Weights of a small image classifier.
Model: 3.26M parameters, 32-pixel images, arch perceiver, norm layernorm, patch size [2, 2], layers 14.
Rows from block 6 of a small image classifier, named by matrix and row number. Rows with one number belong to one neuron. Each number is 128 + 32 x the weight over its row's rms, rounded and kept within 0 to 255. All counts start at 0.
After each neuron's rows are labels from the 100 images, of 14848, where the neuron reaches its highest value: "top examples" is what is common among them. Only what is clearly more common there than usual is listed. The data: stained colorectal tissue patches (NCT-CRC-HE-100K). In brackets: how many of the 100.
# fc1: MLP up (model.blocks.6.mlp.fc1.weight, 512x128), inputs 0-127
# fc2: MLP down (model.blocks.6.mlp.fc2.weight, 128x512, transposed), outputs 0-127

fc1.278 [ 73  97 182 168 160 137 111 117 149 123  88 139 113 206 154  85  82 137 102 220 159 130 126 194  90 201 154 164 136 123  74 119 113 149 115 121 149 147 137 133 114 142 123  60 172 148 194  88 109  88 123 146 112 118  75 147  68 110  82 129 115 115 143 109 122 138  83 154 120 161 147 172 159 137 104 108 100 163  62  83 136 143  80 131 140 122 174  61 143  90 142 120 137 112 116 175 127 117 129 102 141 120 142 133 142 118 124 195 147 157  98 140 153 145 159 167 127 110 122  90 107 185 138  65  99 123 151 147]
fc2.278 [ 47 154 127 113 133 136 164 119 117 124 113 143 147 177 128 184 144 174 113 142 128  87 108 120  79 129 113 111 184 136 103  64 152 110 165  81 150 129 131 118 122 159 134 131 114 177  91 164 157 144 103 163 146 148 127  80  69 132 132 167 107 134 139 111 147 128 147 153 121 150  74 139  89 127  93  91  97 125  40 167 193 113 125 170  92 145 134 128 131 157 124 171 169  85  95 171  95 145 127  96 110 100 201 139 118  79 129  84 107 169 115 193 135 135 180 146 160 102  65 117 101 174 111 109 191  86 164  97]
top examples: tissue: tumour epithelium (51); tissue: lymphocytes (42)

fc1.432 [136  81 165  81 144 146 129  77 126 111 174  99 146 138 153 143 120 151  98 165 145  96 100 102 110 150  96 136 114 130 160 135 154 190  69  53 192 123  78 108 114 154 186  87 168 192 153 110 103 106 109 123 201 101 113  87 147 137 147 173 174  97  93 116 125 150 140 162 132 178 192 155 159 158 111 125 118 128 107  94 165 115  94 102 172 115 122  99 152  71 177 161 159 136 184 132  74 136 111 147  79 175 161  89 124 139 135  93  94 131 102 118  81 189 141 107 112 165 153 131 126 152 111 104 171 121 144  89]
fc2.432 [100 155 155 115 109 186 126 130  81 120 172 170 139 157 137 171 153 147 103 201 154  61 182 117  55 182 143 124 121  72 169  99  97 124 156 101 122 138 136  87 117 136  67 109  98 132  96 135 155 115 159 107 108  85 110 133 143  81 130 144  97 129 170 120 148 146 126  91  93 159 146 116  91 108  64  84 155 185 138 112 130 127 175  97 120 154 111 131 102 125 113 157 170 209 147 162 153  97 117 135  96 125 110 133  93 124 141 209 133  78 115 136 202 134 144 169  72 130 121 131 152 133 107  52 127  92 139 141]
top examples: tissue: tumour epithelium (44); tissue: lymphocytes (34)

fc1.235 [121  67 125 103  91 105 140  94 130 120 123 103 168 159 118 109 154  89 123 151 181 166  87  90 119 173 135 149 136 138 113 162 107  99  55  79  85 171 142  95 177 132 144  64 135 152 137 111 168 129  52 139 136 139 132 114 153 111 137  55 173  86  64  86 131 137 113 129 172 116 190 152 130 154 143 116 127 103 144 175  93 117 115 126 150 151 123 149 156  57 141 113 126 119 108 110 104 162 114 151 134 144 139 150 131 107 156 151  86 148  88 117 146 171  67 203 166  95 139 182 122 191 121  88  59 165 154 111]
fc2.235 [ 65 118 127 117 135 179 136 132 110 157 163  97 108 118  69 160  40 129 158 160 106  46 168 123  99 140 147  80 131  99 178 136 170 164 145 116  94 148 150 100 175 159 137 119 142 163 138 115 107 106 121  91 176 196  73 142 152 143 140  98 131 121 126  91  85 101  98 148 151 153 124 188 110 120 105 150 107 101 119 103  89 109 120 156 129  76 157 128 105 159  78 113 183 137 129 109 155 146 120 130 169  95 122 161 167  63  57 158 178  87 123 186  93 115 145 178  93 103 117 147 103  91 145 119 136  83 166 109]
top examples: tissue: tumour epithelium (91)

fc1.368 [119 203 164 166 101 125 160 137 124 176 120 112 131  89 138 144 157 127 132 176  82  67 102 110  98 116 138 136 125  93 126 102  83 140 165 138 117 116 198 144  93 157 102 112  99 160 132 153 130  97  91 140  83 208 136 109 128 197  81 171 129 174 172 108 165  95 149 165  99 132 180 163 145 104 170 116 159 103  61 140 158 163 144  96 116 155 144 137 112 153 200 144 113 133 148 112  76 150 176  99 105 144 118 131  96  85  98 144 109  77  98 110 139 110 123 139 146 166  80  95 104  35 154 163 136 123 116  85]
fc2.368 [122 102 125 142  93  99 127  67 178 157  75  99 115 180 120 167 102 156  91 155  96 126 141 136 122 175 102 175 109 164  88 146 126 181 140 165 153 148 113 146 159  58  91 118  88  87 138 185 104 129  95 164 112 178 102 113 180  77  79 131 197 136 125  98 128 133 125 145 126 151  74 107 197 119 130 120 137  76 118 132 148 180 208  98 139 132 120 167 108 107 189 125 117 115  84 101  50  73 156 119 108 139 165 169  90 147 130 122 149 124 174 102 123 102 162 147  97 118 153 143 178 108 137 110 133 119 146  94]
top examples: tissue: tumour epithelium (78)

fc1.55 [151 156 157 117 139 131 178 174 109 128  91 153 102 175 131  94 173 173  98 148  72 104 188  80 112 109 127 107 102 104 150  54 114 114 161  53 146 205 111 150  59 115 178 121  79 128  93 123  98 164 133  90  96 194 116 157 118 146 155  90 147 142 169 175 122 106 117  92 137  74 116  92 169 173 121 104 110 118 138 127  94 160 120 128 106 141 106 153 136 162 158 147 139 153 139 162 117 114 117  82 147 137  71 101 162 150 157 148 152 169 152 187 171 140  79  89 133 103 105 189 123 104  91 166 162 140 122 104]
fc2.55 [137 143 144 198 168 164 137  98 118 105 139 157 161 136 101 122 160 109 159  90 131 124 169 106 180 121 162 134 100 111 152 134 194 119  98 123 105 139 182  89 141  88  97 116 132 105 114  95  84 137 124  84 105 147  88 156 103 120  94  73 173 145 111 129  92 160 132 119 177 127  86 118 141 136 146  68  92 138 112 118  61 144 120 132 102 106 115 109 119  90 151 131 101 102 117 177 208 114  90 101  62 145 197 119 101 147 166  99 119 201 149 114 144  75 153 148 205 105 138 155 143 172 123 145 157 105 118 221]
top examples: tissue: smooth muscle (83)

fc1.2 [122 105 108 111 137 138 122 107 146 116  90 168 169 144  97 141 158 139 149 136 132 202 149 110 101 176 168 104 103  64 107 165 124 137 197 127 179 101 122  86 108 119 158 171 135 104 147 128  97 131 155  72  39 100 176 117  89 151  64 100 136 135 112  76  50 107 112 132 126 145 121 169 108 129  92 172 143 137 157  99  96 115 105 182 112 123 113 108  89  58 108 153  94 134 103 138 163  74 115  97 136 169  72 135 123 132 187 141 165 100 170 133 166 177 136 157  86 149 200 140  80 117 121 128 132 135 119 105]
fc2.2 [174 146  80 198 141 124 149 133 118 144 170 110 114 158 168 120 165  55  91  91 132 128 143 112 126 141 171  84  91 133 147 109 151 127 142  98  59  85 101 142 164 121  58 116 125 125  84  90 129 150 187 113 140 177 102  73 137  61 134 115 192 131 106 129 130 144 171  77 127 126 116 163 128 102 163 139  97 132 148 136 170  84 139 177 133 145 142 152 157  69 151  94 101 129 189 109 190 149  89 143 115 155 138 124 168 149  89 158 152  98 108 120 128 183 105  77  49 145 147  76 130 131 105 100 142 113 129  82]
top examples: tissue: smooth muscle (65)

fc1.468 [ 83 109  85 119 166 120 150  91 102 169 134 123 165 104  89 115  96 119 192 156  96 123  97 107 115 118 127  62 122 114 142  89 121 164 182 163 116  95 166 139 121  98 120 140 167 144 131  79 104 142 134 127 164 133 146  64 120 128 170 124  94 128  64 135 203  81 156 226 115 173  84 158 142 153 118 135 118 101 141 103 171  59 152  74 145 175 120 181 129  76 117 104 173 134 172 132  87 157 154 142 170 128 139 198 106 122  88  90 158 113 144 155 163 110 115 120 107 179 107 145 155 114  71 132 121 112 121 117]
fc2.468 [111 148  93 135 174 111 117 123 118 144 127 116 124 180 165 142 136 165 134 125  82 133 135  99 132 167 113 140 104  63  96 136  70 139 113  61 150 178 110  92 120  90 215 122 112  74 109  98 153 148 155  75 100 192 171 168 125 138 126 178 131 131 137 107 103 220 146  97 138  84 146 148 148 118 129 127 155  89 113 121 121 137 108 138 127 140 205 151  74 160 152  97 138 116 145 186  96  92 182 150 129  80 174  92 127 157 128 135 126 147  92 121 141 100 139 105 124 137 108  90 119 156 122 108 228 113  57 134]
top examples: tissue: normal colon mucosa (40); tissue: mucus (33)

fc1.453 [147 147 130 135  81  80  69 153 144 129 100 146 168  93 123 100 143 171 118 149  95 101  95 164 139 103  94 110  59 166  50 112 126 153 146 141 106 136 136 102 149 141 124  57 121 213 179 155 100 151 135  75 188 121 157  72 137  84 125 135  90 206 133 139 143  52 145 134  60 111 114 146  87 159 108 109 136  93  68 150 142 187 121 110 147 137 122 144  80 119 108 135 137 107  97 115 104 122 190 126 129 123 149  45 175 133 170 132 156 103 117 111 126 161 127 129 120 141 104 148 148 129  88 136  94 113 124 168]
fc2.453 [ 77 137  71 111 132  92 131  86 108 117 110 137 191 101  96 150 166 120 169 165 116 135 137  90 124 160 113 147 148  82 183  76 109  72 124 143 118 138 125 139 106  97  74  84 185 153 142 152 145 144  95 130 131 136 115 153 163 128 139 139 202 151 136 105 195 101 114  73 126 184 171 208 172 138 176 147 165 117 133 170 129 178 167 135  90 129 118  89 165 138 108 126 142 107 126 187 127 170 122  66 129  74 102  92  77 152 109  93  81 119 125 131 119 163 157 122  94 122 114 152 140 152 181 126 166 170 168 172]
top examples: tissue: tumour epithelium (66)

fc1.494 [ 91  91 127 176 120 139 149 164 138 103 135 159 143 155  63 130 188 119 175 132 104  90 112 150 111 109  90 135 136 156  75  83 121 179 156  69 141 171 136 143 109 158 109 128 146 135 100 185  59 122 119 138 156 111 161 149 196  86 141 118 102 137 122 109 105 184 125  62 184  66 139 135 105 136 124 114 159  83  93 105 166  98 203  95 145 137 154 123 129 111 132 143  84 122  88 178 110 122 119 145 176 142  65  92 122 111  81 124 147 101  99 116 105 129 193 119 133 168  98  92 101 153 134 157 163 193 158  82]
fc2.494 [ 99  62 143 160 144 126 126  94  98  92 160 142 175 129 117  77 136 130 144 116  23 147 104 145 145  82 120 162 123  88 143 112 125 177 107 120 143 116 141  68 158 110 169 182 136 135 165 136 104 150 143 112 149 148 137 144 115 175 103 118 110 134 124  79 126  76 125 101 118  65 159 141 142 147 151  65 145 140 122 227 121 149 151  87 136 133 164 137 140 168 143 194 121  95 139 180 153  61 128 137 133 152  75 149 111 158 154 110 117 166  93 186  89 122 128  89 175 157 126  74 156  66 120 115 148 106  75 115]
top examples: tissue: tumour epithelium (93)

fc1.292 [165 116 118 144 101 153 181 127  83 179 121 119 131 186 200 136  69  96 164 106 124 105 136 132 132 163 134 121 172  99 141 149 163 115 139  75 124 166 176 113 125 167 147  77 124 117 153 114 177 184 104 167 110  64 173 123 129 131 139 114 166 114 105  66 142 124 108  94 143 135 190 143 154 138 100 101  83  87 129 171 145 113  90 132 166 173 113 149 117 103 130  75 104  98  63  91 127 122 123 112 125  95 141  84 136 132  66  98 139 127 210 106 122 143 161 119 131 133 189 100  53 106 134  94 154 165 124  65]
fc2.292 [109 118  73 165 157 173 127 163 163 139 157 126 102 140 103 114 110  90 134 116  83 128  88  56 130 108 174 141 116 125 145 169  90 115 122 120  79 116 140 108 151 133 174 154 141 127 138  74 140 161 130 118  99  86 173 107 179  94 115 147 132  75 192 145 151  98  97  71 105 132 184 125 110 148 168 168 104 109 135  63  84  79 117 108 176 127 140 134 110 120  89  95  89 181 100  87  82 149 130 147 163 124 167 162 129  90 141  94 158 135  64  98 163 144 178 179  64 127 193 112 139 117 155 142  76 164 155 162]
top examples: tissue: normal colon mucosa (56); tissue: mucus (27)

fc1.84 [ 70 117 126  49  86  99  39 112  94 180 113 134 106 123 147  97 100 125  91 138 145 102 131  90 132 153  74 113 178 158  84 145  56 160 114 107  80 180 150 103 102 118 131 113 116  90 126 154 130 127 183 141 149  99  92 144 207 153 171 163 152 151 147 134 135  42 176 105 122 122  49 179 198 126 137 104 106 127 103 152 131 115 156 118 165 153 130 124 103 139  98 111 101 131  68 137 122 145 171 121 141 116 133 121 111 163 132 139 126 168 102 158 124 125  70  78 163 156 146 144 129 164  93 142  84 105 124 121]
fc2.84 [128 133 143  84 197 111  95 154 122 170 111  75  92 154 112 120 139 131  95  89 130 116 133 138 188 111 117  90 113 129 176 171  99 113 120 131 121 140  99 186 166 134  85 131 109 118 226 108 104 132 139  98  92 123 106 130  52  83  81 125 144 110 159  86 130 164 161 135 154  83 116 122 159 212 150 182 136 109  98 118 134 167 109 133 126 124  93 144 123  98 111 123 163 129 161 162  99 145 122 109  35  92 153 158 138 141 131 124 103 103 154  61 160 102 104 136 175 149 119  66 134 154 102 154 214 113 157 102]
top examples: tissue: normal colon mucosa (33); tissue: smooth muscle (33)

fc1.382 [134  84 109  95  52 148 171 148 126 131 141 113  91 103 158 157 162 100 158 171 140 102 118  80 129 136 124  91 105 101  89 126  80 133 199 142  94 115 160 100  93 127 162 119 115 129  78 116  91 184 105 139 115 141 111  70 129 123  93  98 115 156 154  76 151  92 122 176 158 143 165  49 139 133 160  91 121 135  61 102 126 130  88 141 184 152 156 179 186 171  96  93 110 161 163 121 151 153 165 163 129  62 146 128 151  82 124 131  72 101  92 165 117 161 139 145 135 146 124 108 130  76 148  81 145 170 183 161]
fc2.382 [ 71 119  97 199 173 141 102 124 138 114 146 156  74 167 140 143 124 166 105 135  97 111 116 155 158 140 148 172 166 161 101 139 104 152 119 127 118 138 104  89 121  68 202 130 115  37 204 110 116 148  69 167 126 170  69 122 149 158 104 128 159 145 122 113 171  89  94 136 162 114 136 162 100 119 152 173  95 155 139 136 121 143 192 124 131 105 128 102 142 128  50 143 167 113 141  55 142 132 131 144 101  97 191 110 119 114 172 126 128 151 116 161 135 101  62 138 112 123  88 115 168 135 149 168 104  85  66 151]
top examples: tissue: tumour epithelium (67)