A small image classifier, trained from scratch.
Training: muon at rate 0.0019, batches of 512.
Rows from block 6 of a small image classifier, named by matrix and row number. Rows with one number belong to one neuron. Each number is 128 + 32 x the weight over its row's rms, rounded and kept within 0 to 255. All counts start at 0. Numbers have three digits each.
Before each neuron's rows are labels from the 100 images, of 14848, where the neuron reaches its highest value: "top examples" is what is common among them. Only what is clearly more common there than usual is listed. The data: stained colorectal tissue patches (NCT-CRC-HE-100K). In brackets: how many of the 100, against the usual share in percent.
# fc1: MLP up (model.blocks.6.mlp.fc1.weight, 512x128), inputs 0-127
# fc2: MLP down (model.blocks.6.mlp.fc2.weight, 128x512, transposed), outputs 0-127

top examples: tissue: cancer-associated stroma (66 vs 10.7)
fc1.424:126121169167135169125112092088115194142114058051167148142076147098174107136109153122106084112119151097158088119120121130133109155115131119116139130134083199186186139088137079114061146148153113108102156140115172105093116136153098134164131087138129140187156134085123138151131166066195127150094176139135114157190127076110089149112144140149112181112073136111147097196078180140189131140128
fc2.424:157104140134182101131127105111146119090122094087090108149162143142110116127141085181181213095109173119109147115120139149143111157067124189101135119116121118140112148124142124083200161136087164105216099132134063126100084090051179146113132152139108106119165132140125090184129097151156121121188121130178160149111137143041155139127170108103127129096095136130132078146166115076076144089067

top examples: tissue: cancer-associated stroma (53 vs 10.7); tissue: adipose tissue (28 vs 10.2)
fc1.14:136131100137195128122162135119133132134119106069163116178112127195199069160131120143137093169075144119124053113135138122080153172158150100105136111213175105119095108082169101146148190074150083106136110124120057142116125098131167163141071092107121151162094121173146104142083162116123130137110137074113151115070198128107117126146152159075111153079137099132130151120166101177170137171135
fc2.14:120123131186090129148111147113125066141156124103101169093083114143147136127161149143177159108141135156128174117141105138100091103089134121146146102105103105163098134155148077123147192131036129166140156105160050122120120077193125099180126167083141129150139144125174126204159111053020087123087142120099136113161149153151164148144084163081128132094163130121158150160124098135147066147147

top examples: tissue: normal colon mucosa (55 vs 8.8)
fc1.238:113064175168081160114123163177095175107103165147156117119084122156101134132104098130103107052117117171161150093196128139104115128130149168136098093079109105139216125097127135177124135168125103110171127116042141185037141131127132134114129095092119186123172113152146102160177117140112129153079112135146157131160131143089081153183077129172166125104145144114149134185108126107061107115134
fc2.238:117115107125161069138124166134139101130144105131123169142118163070119106136137148087123116111120068090121131109147161120100092142139172111106107089130056115125175166104161154156142098182161185146061071139094148078108142199137234101117129141137178085150170145130098105181100166195128124112118142111079081117152092148085115095176086150149135116151177188119167129169092113136120137147171

top examples: tissue: tumour epithelium (73 vs 14.9)
fc1.402:186083128131079129129120112148104076119146104168149117131126171092197161201182136160141118114092114121177102157131128127117169089098070124103174131127082170088168109178157151122143093130076106102091136129127136114140107138138144120140114129159182105145034135112071119109116158141057130169101117109163187148153134093150155135145101058097214138065175142120168117110148114092135156159142
fc2.402:137106095114158180105115157143127116121166057164103126125118114119156140098065114097122091126157147130159099161124155057113134160148114144105218126106173179171105233142106121124157109106090137163096107161129144070195155120061159172116129082156110118114154126138178134187109059112101076096141132115102124162100164156117064083147116082122132140118111092148114162164119098158083116134115

top examples: tissue: lymphocytes (47 vs 11.2); tissue: tumour epithelium (47 vs 14.9)
fc1.502:068099120117130201098097197074075127147112120144157064101118123144130075111181120139086072128138138158140045140163185146102156131108093128112135109181132084136161091144075152090149128166113074145107100108137088173097165163108098127136108110098141101112174124115180171142140114085106109143148136154174108129060100086158128169102109179100103110104176135123148079115174133141163181096155
fc2.502:127122136148139131150146145135133126144115094087189087092191168144096104165132065100152128155161125149154031150153168109092137172147157133154072134142130104120099113101135158104116098056086173175125135099164138124103092140118133124070152142172126044142135188119063161145082123174170117150139157133166135143087122167085145062125144145128135144171099148175105055153112148113107143187097

top examples: tissue: debris (83 vs 11.2)
fc1.87:099130165140162060115126100082117100081194120129126141167080153066138138099133068147179126173094130189110088117167108116121162122158190104132074106127151124083111146087231132124160102157145148131202160102163177144135126131087129144133115148124145124146099124178136128134153090112125121115128101175112104151044127153115100167148099140087114149168133134134139186126200078122146064140152
fc2.87:177153140105093139200086150105109112128100153162130131163118073176101169126142174135117132115102127061110121053134164117112106185148106105162151130113086072141138121146167087121140125164187137128120117188065122103164096154108165132061085158076109162163133077184155117120107180100145118128122167102096125134114119135132150104176085131079123199058100108107127182158137145088139128101179

top examples: tissue: normal colon mucosa (71 vs 8.8)
fc1.339:086109151023131145155109169168146125120150126130110152138153072180193125175136093144074102139105121139113078152085060136129199095111127109070132068174140112119159113123095083147144123083167160141129113094150173124164188102072174160124143119114145148169135129160158114126162160147170118135151086149107128182170081097105170102111142164136121105135096082104103160137132079166112194117124
fc2.339:124125162130106149142072112151117156107068121132108133113143077107168088124184139171146139125153078084134127142135131158128105091153169137107195114108164180133114074155104136125166128161078149150174105099159125133068175140085101153095158205132122113143103107072127124106052123180092099102122063090143131155133107106195119121063143152103125080099208115089177143171158122148084164148123

top examples: tissue: lymphocytes (56 vs 11.2)
fc1.217:141153151131163099170108142145152080149158106163153173156118179148071141099127098137179113167126147097164108090181110146146201047105096103230075126148135148104069157180147082079078128096126157157167129104161066149123112129128078123156138153109102163146172116105071135161100138113160135134096110122076071136095168099096126129162101113166126118083157147126117183114111152129151128114089
fc2.217:145109194145131144136122169078108135112175104107110160092135184080141152139131147053169129098181189108148117113189153163116148117168151142134110101121124182160145144163171142131093160165118150135086130060165132156151148176114159085144153096106131089054180123160109090105102096134176139104088128108077107117145184133057110097169181112085132095146121121130156143142161156088109148095051

top examples: tissue: adipose tissue (67 vs 10.2)
fc1.346:067148204140165131068079152104144121136074127115105144097090105151102118159132165097120117171128166096124161100127142142063128130118073114086125139135087122150107118070147128152177082141135149150088115205146156151125163139130152117175114186169152093127102133127107109115157104171162110097203159129116084199144159122107200171111154095090101140128127095130146072133100131157142179163045
fc2.346:077070143148129178118194082133095176136113138125131128204129133119023103119146101109149143124103143147139144079130112173128107189120149124136126203104085180086057101142162148150101080158156088127181103132114137144086117192075163153139155156128124115142109103115112074114093155117144155080168140100131142103149130182097098103116148203092159132134152090087143104163153156156122108165139

top examples: tissue: adipose tissue (43 vs 10.2); tissue: mucus (41 vs 9.1)
fc1.416:204102127059179144096160199177138111155136116090104141125115141064187119138110130130169055123135109164103121122129148124140131098100109132175118138113100094106082166164073153109133148170156125124071137109169078121213093102114139120125086178159155136220149187113153161119159115106139113121071105106101142084061120090087104093154137090114110155107142130132145098182127130145098103124125
fc2.416:119137097123112100114157100114098075163129117124151097152148102129132168100106131141060126175202141145134126070175152193182167127123110165173115193137133138122140088088122172116125083131097086138097189153085112121174179161100084118154148059112122148065086175118113118164163102136115130107107129102099131085140150137137139115129125106126055057206151144152146103193181095131133085140114

top examples: tissue: normal colon mucosa (48 vs 8.8)
fc1.12:082075183198124117190095117172102122125075155143141153127098143153095135125126124114115091096083175115160099112168164147138127091169139160168120125111180084146157168136095140103120138098122110178179107134120176100116128160141169104144188121151124133108109082147104055141124113119110166044099116145100067128185081117168095171122110154095196111128123107086176108071179133121076153127161
fc2.12:064108120111131110123108151121059125133109198151127148064176152147124131094170097138078111097137162158141135108152103175102138114126148152156122175120125121044110119146180098153149087169222124130092159103086107160112148191123131111180113102079123128103076118128074092111123143129145176049117152120160167144122139135142092120155138161088090201151086163116121162094159080106134089133170

top examples: tissue: normal colon mucosa (71 vs 8.8)
fc1.30:076120073166169163155114149151134077132138088108177120154138168094125124168060107112154091122079168100108111102093109125075139109124140134151102116196075088109077090074193114149157083116149118129136131151182110150170125085096158131164095149159058138157153149120100103140149084117116143159143122159060097165137153198151140108083079116112100125172147196076117139123120106150108118170175
fc2.30:094140115118134142143103121129119140072141161075103117147091121159173149122137154079084169116109116169132099072213144163069104127150108104145107111146117146154138078170112147100149149121128127199143075135171147118130152156063167166145090088115089125170056163118154141112142180168117120135161086092126152112122071172041180080154110089107138114126148096160174100155164080148121171132177

top examples: tissue: cancer-associated stroma (47 vs 10.7)
fc1.369:093160118124111080214180121131116111191157126201140134116145123123108046151157143076089102150159113160103064124125144129110130149123160128121124108076117120090099081111138111166096122156162125141125094099088156185133135153068155132116102103153120127157166143143142096100175160186138165104142110166130132180117119139188115147111091141051128083225120184167165153120163091116163107138142
fc2.369:170124141146077144207104156098090106100157149140136087137119102169168109130104115058063169139112083145155125104156170121116132088159108102127100100103125045129155098121129093060156159130127107176085095156134155119156147111111120119107181134091141207164122139125177159161161109157192180081149125135151098177101129084155131091125104110134137185105139095083118085174169102090087149098161

top examples: tissue: debris (82 vs 11.2)
fc1.246:141142131105070074088145169146156088163111132159167174134124093192126082157086056102135108161103117111152176125196126159102138083141134159146122089099102154093124142107133153132083146108150131091179187137101073142156083129104089133124099185118163143160164089157149077103154121092101077161167150144095059183160090102123129098097118138106154184141111117091118174179163129125149180142086
fc2.246:096065153129128106147074190132106166102134125084033160174165128163048108134158146105154155126123182156101127165111138126100128119147113150142138112105122089083182180091097117097115108147115134099120130134109179080179146159140091109226116141142143095156153099137104133119149167173111117156121135106110179113137115133056081129167103134144104179142104151090093131140152100133203074106083

top examples: tissue: debris (62 vs 11.2)
fc1.340:083106132097186120180134136104146155203156125100124157185104136135127125181141097118158104125062112147118159107145117118151097126181126122087141106157162150155123166171103153120128052145130172130145165091158066150128106082113169108161102192129127177109175087136124128171125188122111128160160073121131160120133128187097134176134111047088179144132168132144080106140080217143104140133103
fc2.340:169168093120141202136089148058125101122086113083169094095158093134191170152153081106082101109155094139160106142145139141121155129145106118132158166163099201113132070149111214124121144186138090075127172112142086118087102116155132108124097116095143142072148135166105104182078169167129111155087092145170164190097140182114108086149152140100133131118089119125128154149110158116090184133091

top examples: tissue: normal colon mucosa (62 vs 8.8); tissue: mucus (27 vs 9.1)
fc1.152:133102195124149109098134100160119155180122125137059130148124095119101143124188145110108131115089127140182125161167135129171145118117160146125147071124171131173167083136163119113144156089122096116154173159147166191182129060130151165078106116156141174104119097147032142127159119086130116070055134092116166170137098122119073118170072088172155119087076145154130144087127148144076136163161
fc2.152:098106117155133108172106085110118126101163157104126111090174157190072162091170156136213149099122129129078174085058200087081144127099143152112145125149064206128146138115136142146164167146203102122111091098088151132168090098058112076097124111095148114135146144184143085112134178084154135110134119181147131162124132149109100144153164115163170140114100121124093095153139142139126110069134

top examples: tissue: normal colon mucosa (62 vs 8.8)
fc1.197:132076075106137092119125133086079122175102113120090142110167177107124169142130114135105058143148153129067081147163153080128216185193170113090128108160118158118136090078172117144156126143144146193137160119170140077110077135121057139096086132111193140104149142122120116140129138151114115082139159087046114187144139113160129139102122119108134145185088154122134151056104150125158091124116
fc2.197:117107188192186134163160074112075168134135141139071152094107122128181126120157178117136164118117094134107172150147079219138105112135109159084135172096171091106104147127108134162092102149115180130161152119102081106113161151101098104096125072112127167101076118143108200067065128089131198123127164099184168149139142158139148153110098114129104202097091130131147089132115151153121113131124

top examples: tissue: tumour epithelium (49 vs 14.9)
fc1.109:192132102091203144100160107110096064177139139125132129124132192077146138061115115108105131117087152110135145116098148202117151117112128090156205106082111120111124132187111112105136099195132110073082166132148177112103064146167146134156100103117105140134148193144102139168184131142114062155117133124120191111142169092123053109163152123103127151167122135148124139153184119098069112135151
fc2.109:117104142013082057116190056126098210120118135159135138166069107108122114169094110118137116125114164115119133115098134111200138130104166122126169161122153124131140148129084118096115120200122109121108128121132188119121151099130127135173090106080152181088104182095159166104162108153151140112180148136107189148149176155131130136152095134152109069088110100105127124181087156134089103107180

top examples: tissue: cancer-associated stroma (44 vs 10.7); tissue: adipose tissue (30 vs 10.2)
fc1.496:157121167140115098121130155104060145163169136153111157159086118096166071115124113122163196149133226151137062134116119107086176172168105077117119132156103071148125175065108142080131168162134128110121111099115131176109161095120118201090102132101129077120085113192142159109103128114134074155101090109090149130122209134173123158091133107182128121144140133109138155111179082153115124130173
fc2.496:099194148115108100123147104118082127124214122140131127110139110084182059122141109108193120081179156106073131103139141158134057077106149158087142164111151130159138151202189102151111140117148122168152113132104125081093082152144124124118152144139148144121114135091169161105150116141051101201143077115096112093168136173072145097068148171085150123139175115118104145178106114163132145110156

top examples: tissue: debris (30 vs 11.2)
fc1.356:112046157147171135101126091112121108095118119129131146082105145122126126100126142165168106129144045107120029100150156141150153088127122102129132130181132149109120096080118119115150181159124124070109152124122100143150115128098084200148138152179182132147139062181210163100153127081144133185101113127136121099091147121107152134173115181152092119181095038120134116151143107116131171140067
fc2.356:137142157175159198135116122137156095121092163129084178100065043130110129137164141103183168120178154114061100113126107148195098142184145102091089148114131089111167203085149132135138131091109094165103131085151119080108155099068169146150152146158091136108120096130155112097107119153111114108132141119124120119168154174095132172181118129123184155142061153218133096133098121142179131126136

top examples: tissue: adipose tissue (49 vs 10.2)
fc1.379:091128142119191156096136144093152053132093157151095161123102108116135113127129184093191118134066163151177117132103172157122080095139149117145112128104160084156113106159168118067111146154155086143099119106074113141147108134167051172112136142160217153179074132139138179085161114148073144134124105115133197119130130146124136135169174103093064071145093153143110072133146176128120119113169
fc2.379:056132065104137147136134094148129132135128158173182133149131075154166181099136162074145127175196156119098116160118138144160087133128134139131166128102118138077154180089126152138145082150109082051113098167071194120113164100112125161159095128084190074103150157126126120134136068125114167152093111125178149106149158137122148094108103116116166122162092101114129085182209132074138125177161

top examples: tissue: adipose tissue (63 vs 10.2)
fc1.168:224099180022124114163155113081150130153108185139176106126109164081147117132096122163163096102140123125118146136118127068205149139170175136110169098106085123147170146116130158170117147188175059137099120119107145115184128127125105124126118085130101131096092097090106067150138128096089100086113073084112120102113155128150142121132128114151094197133109148090196173129154146140097133147115
fc2.168:130162082109121139104150165089105174158120100150147126105088161142159153161118127133100143166133169058138170082074162124121146132119127096143142169110173098183138152097133090117105157133109106104124083144070145133112146122099139051205123130107105116080138137129169124150091144174151159185168143204116090172086123114107196150173082078130144106174142155103107131150162173075110163043125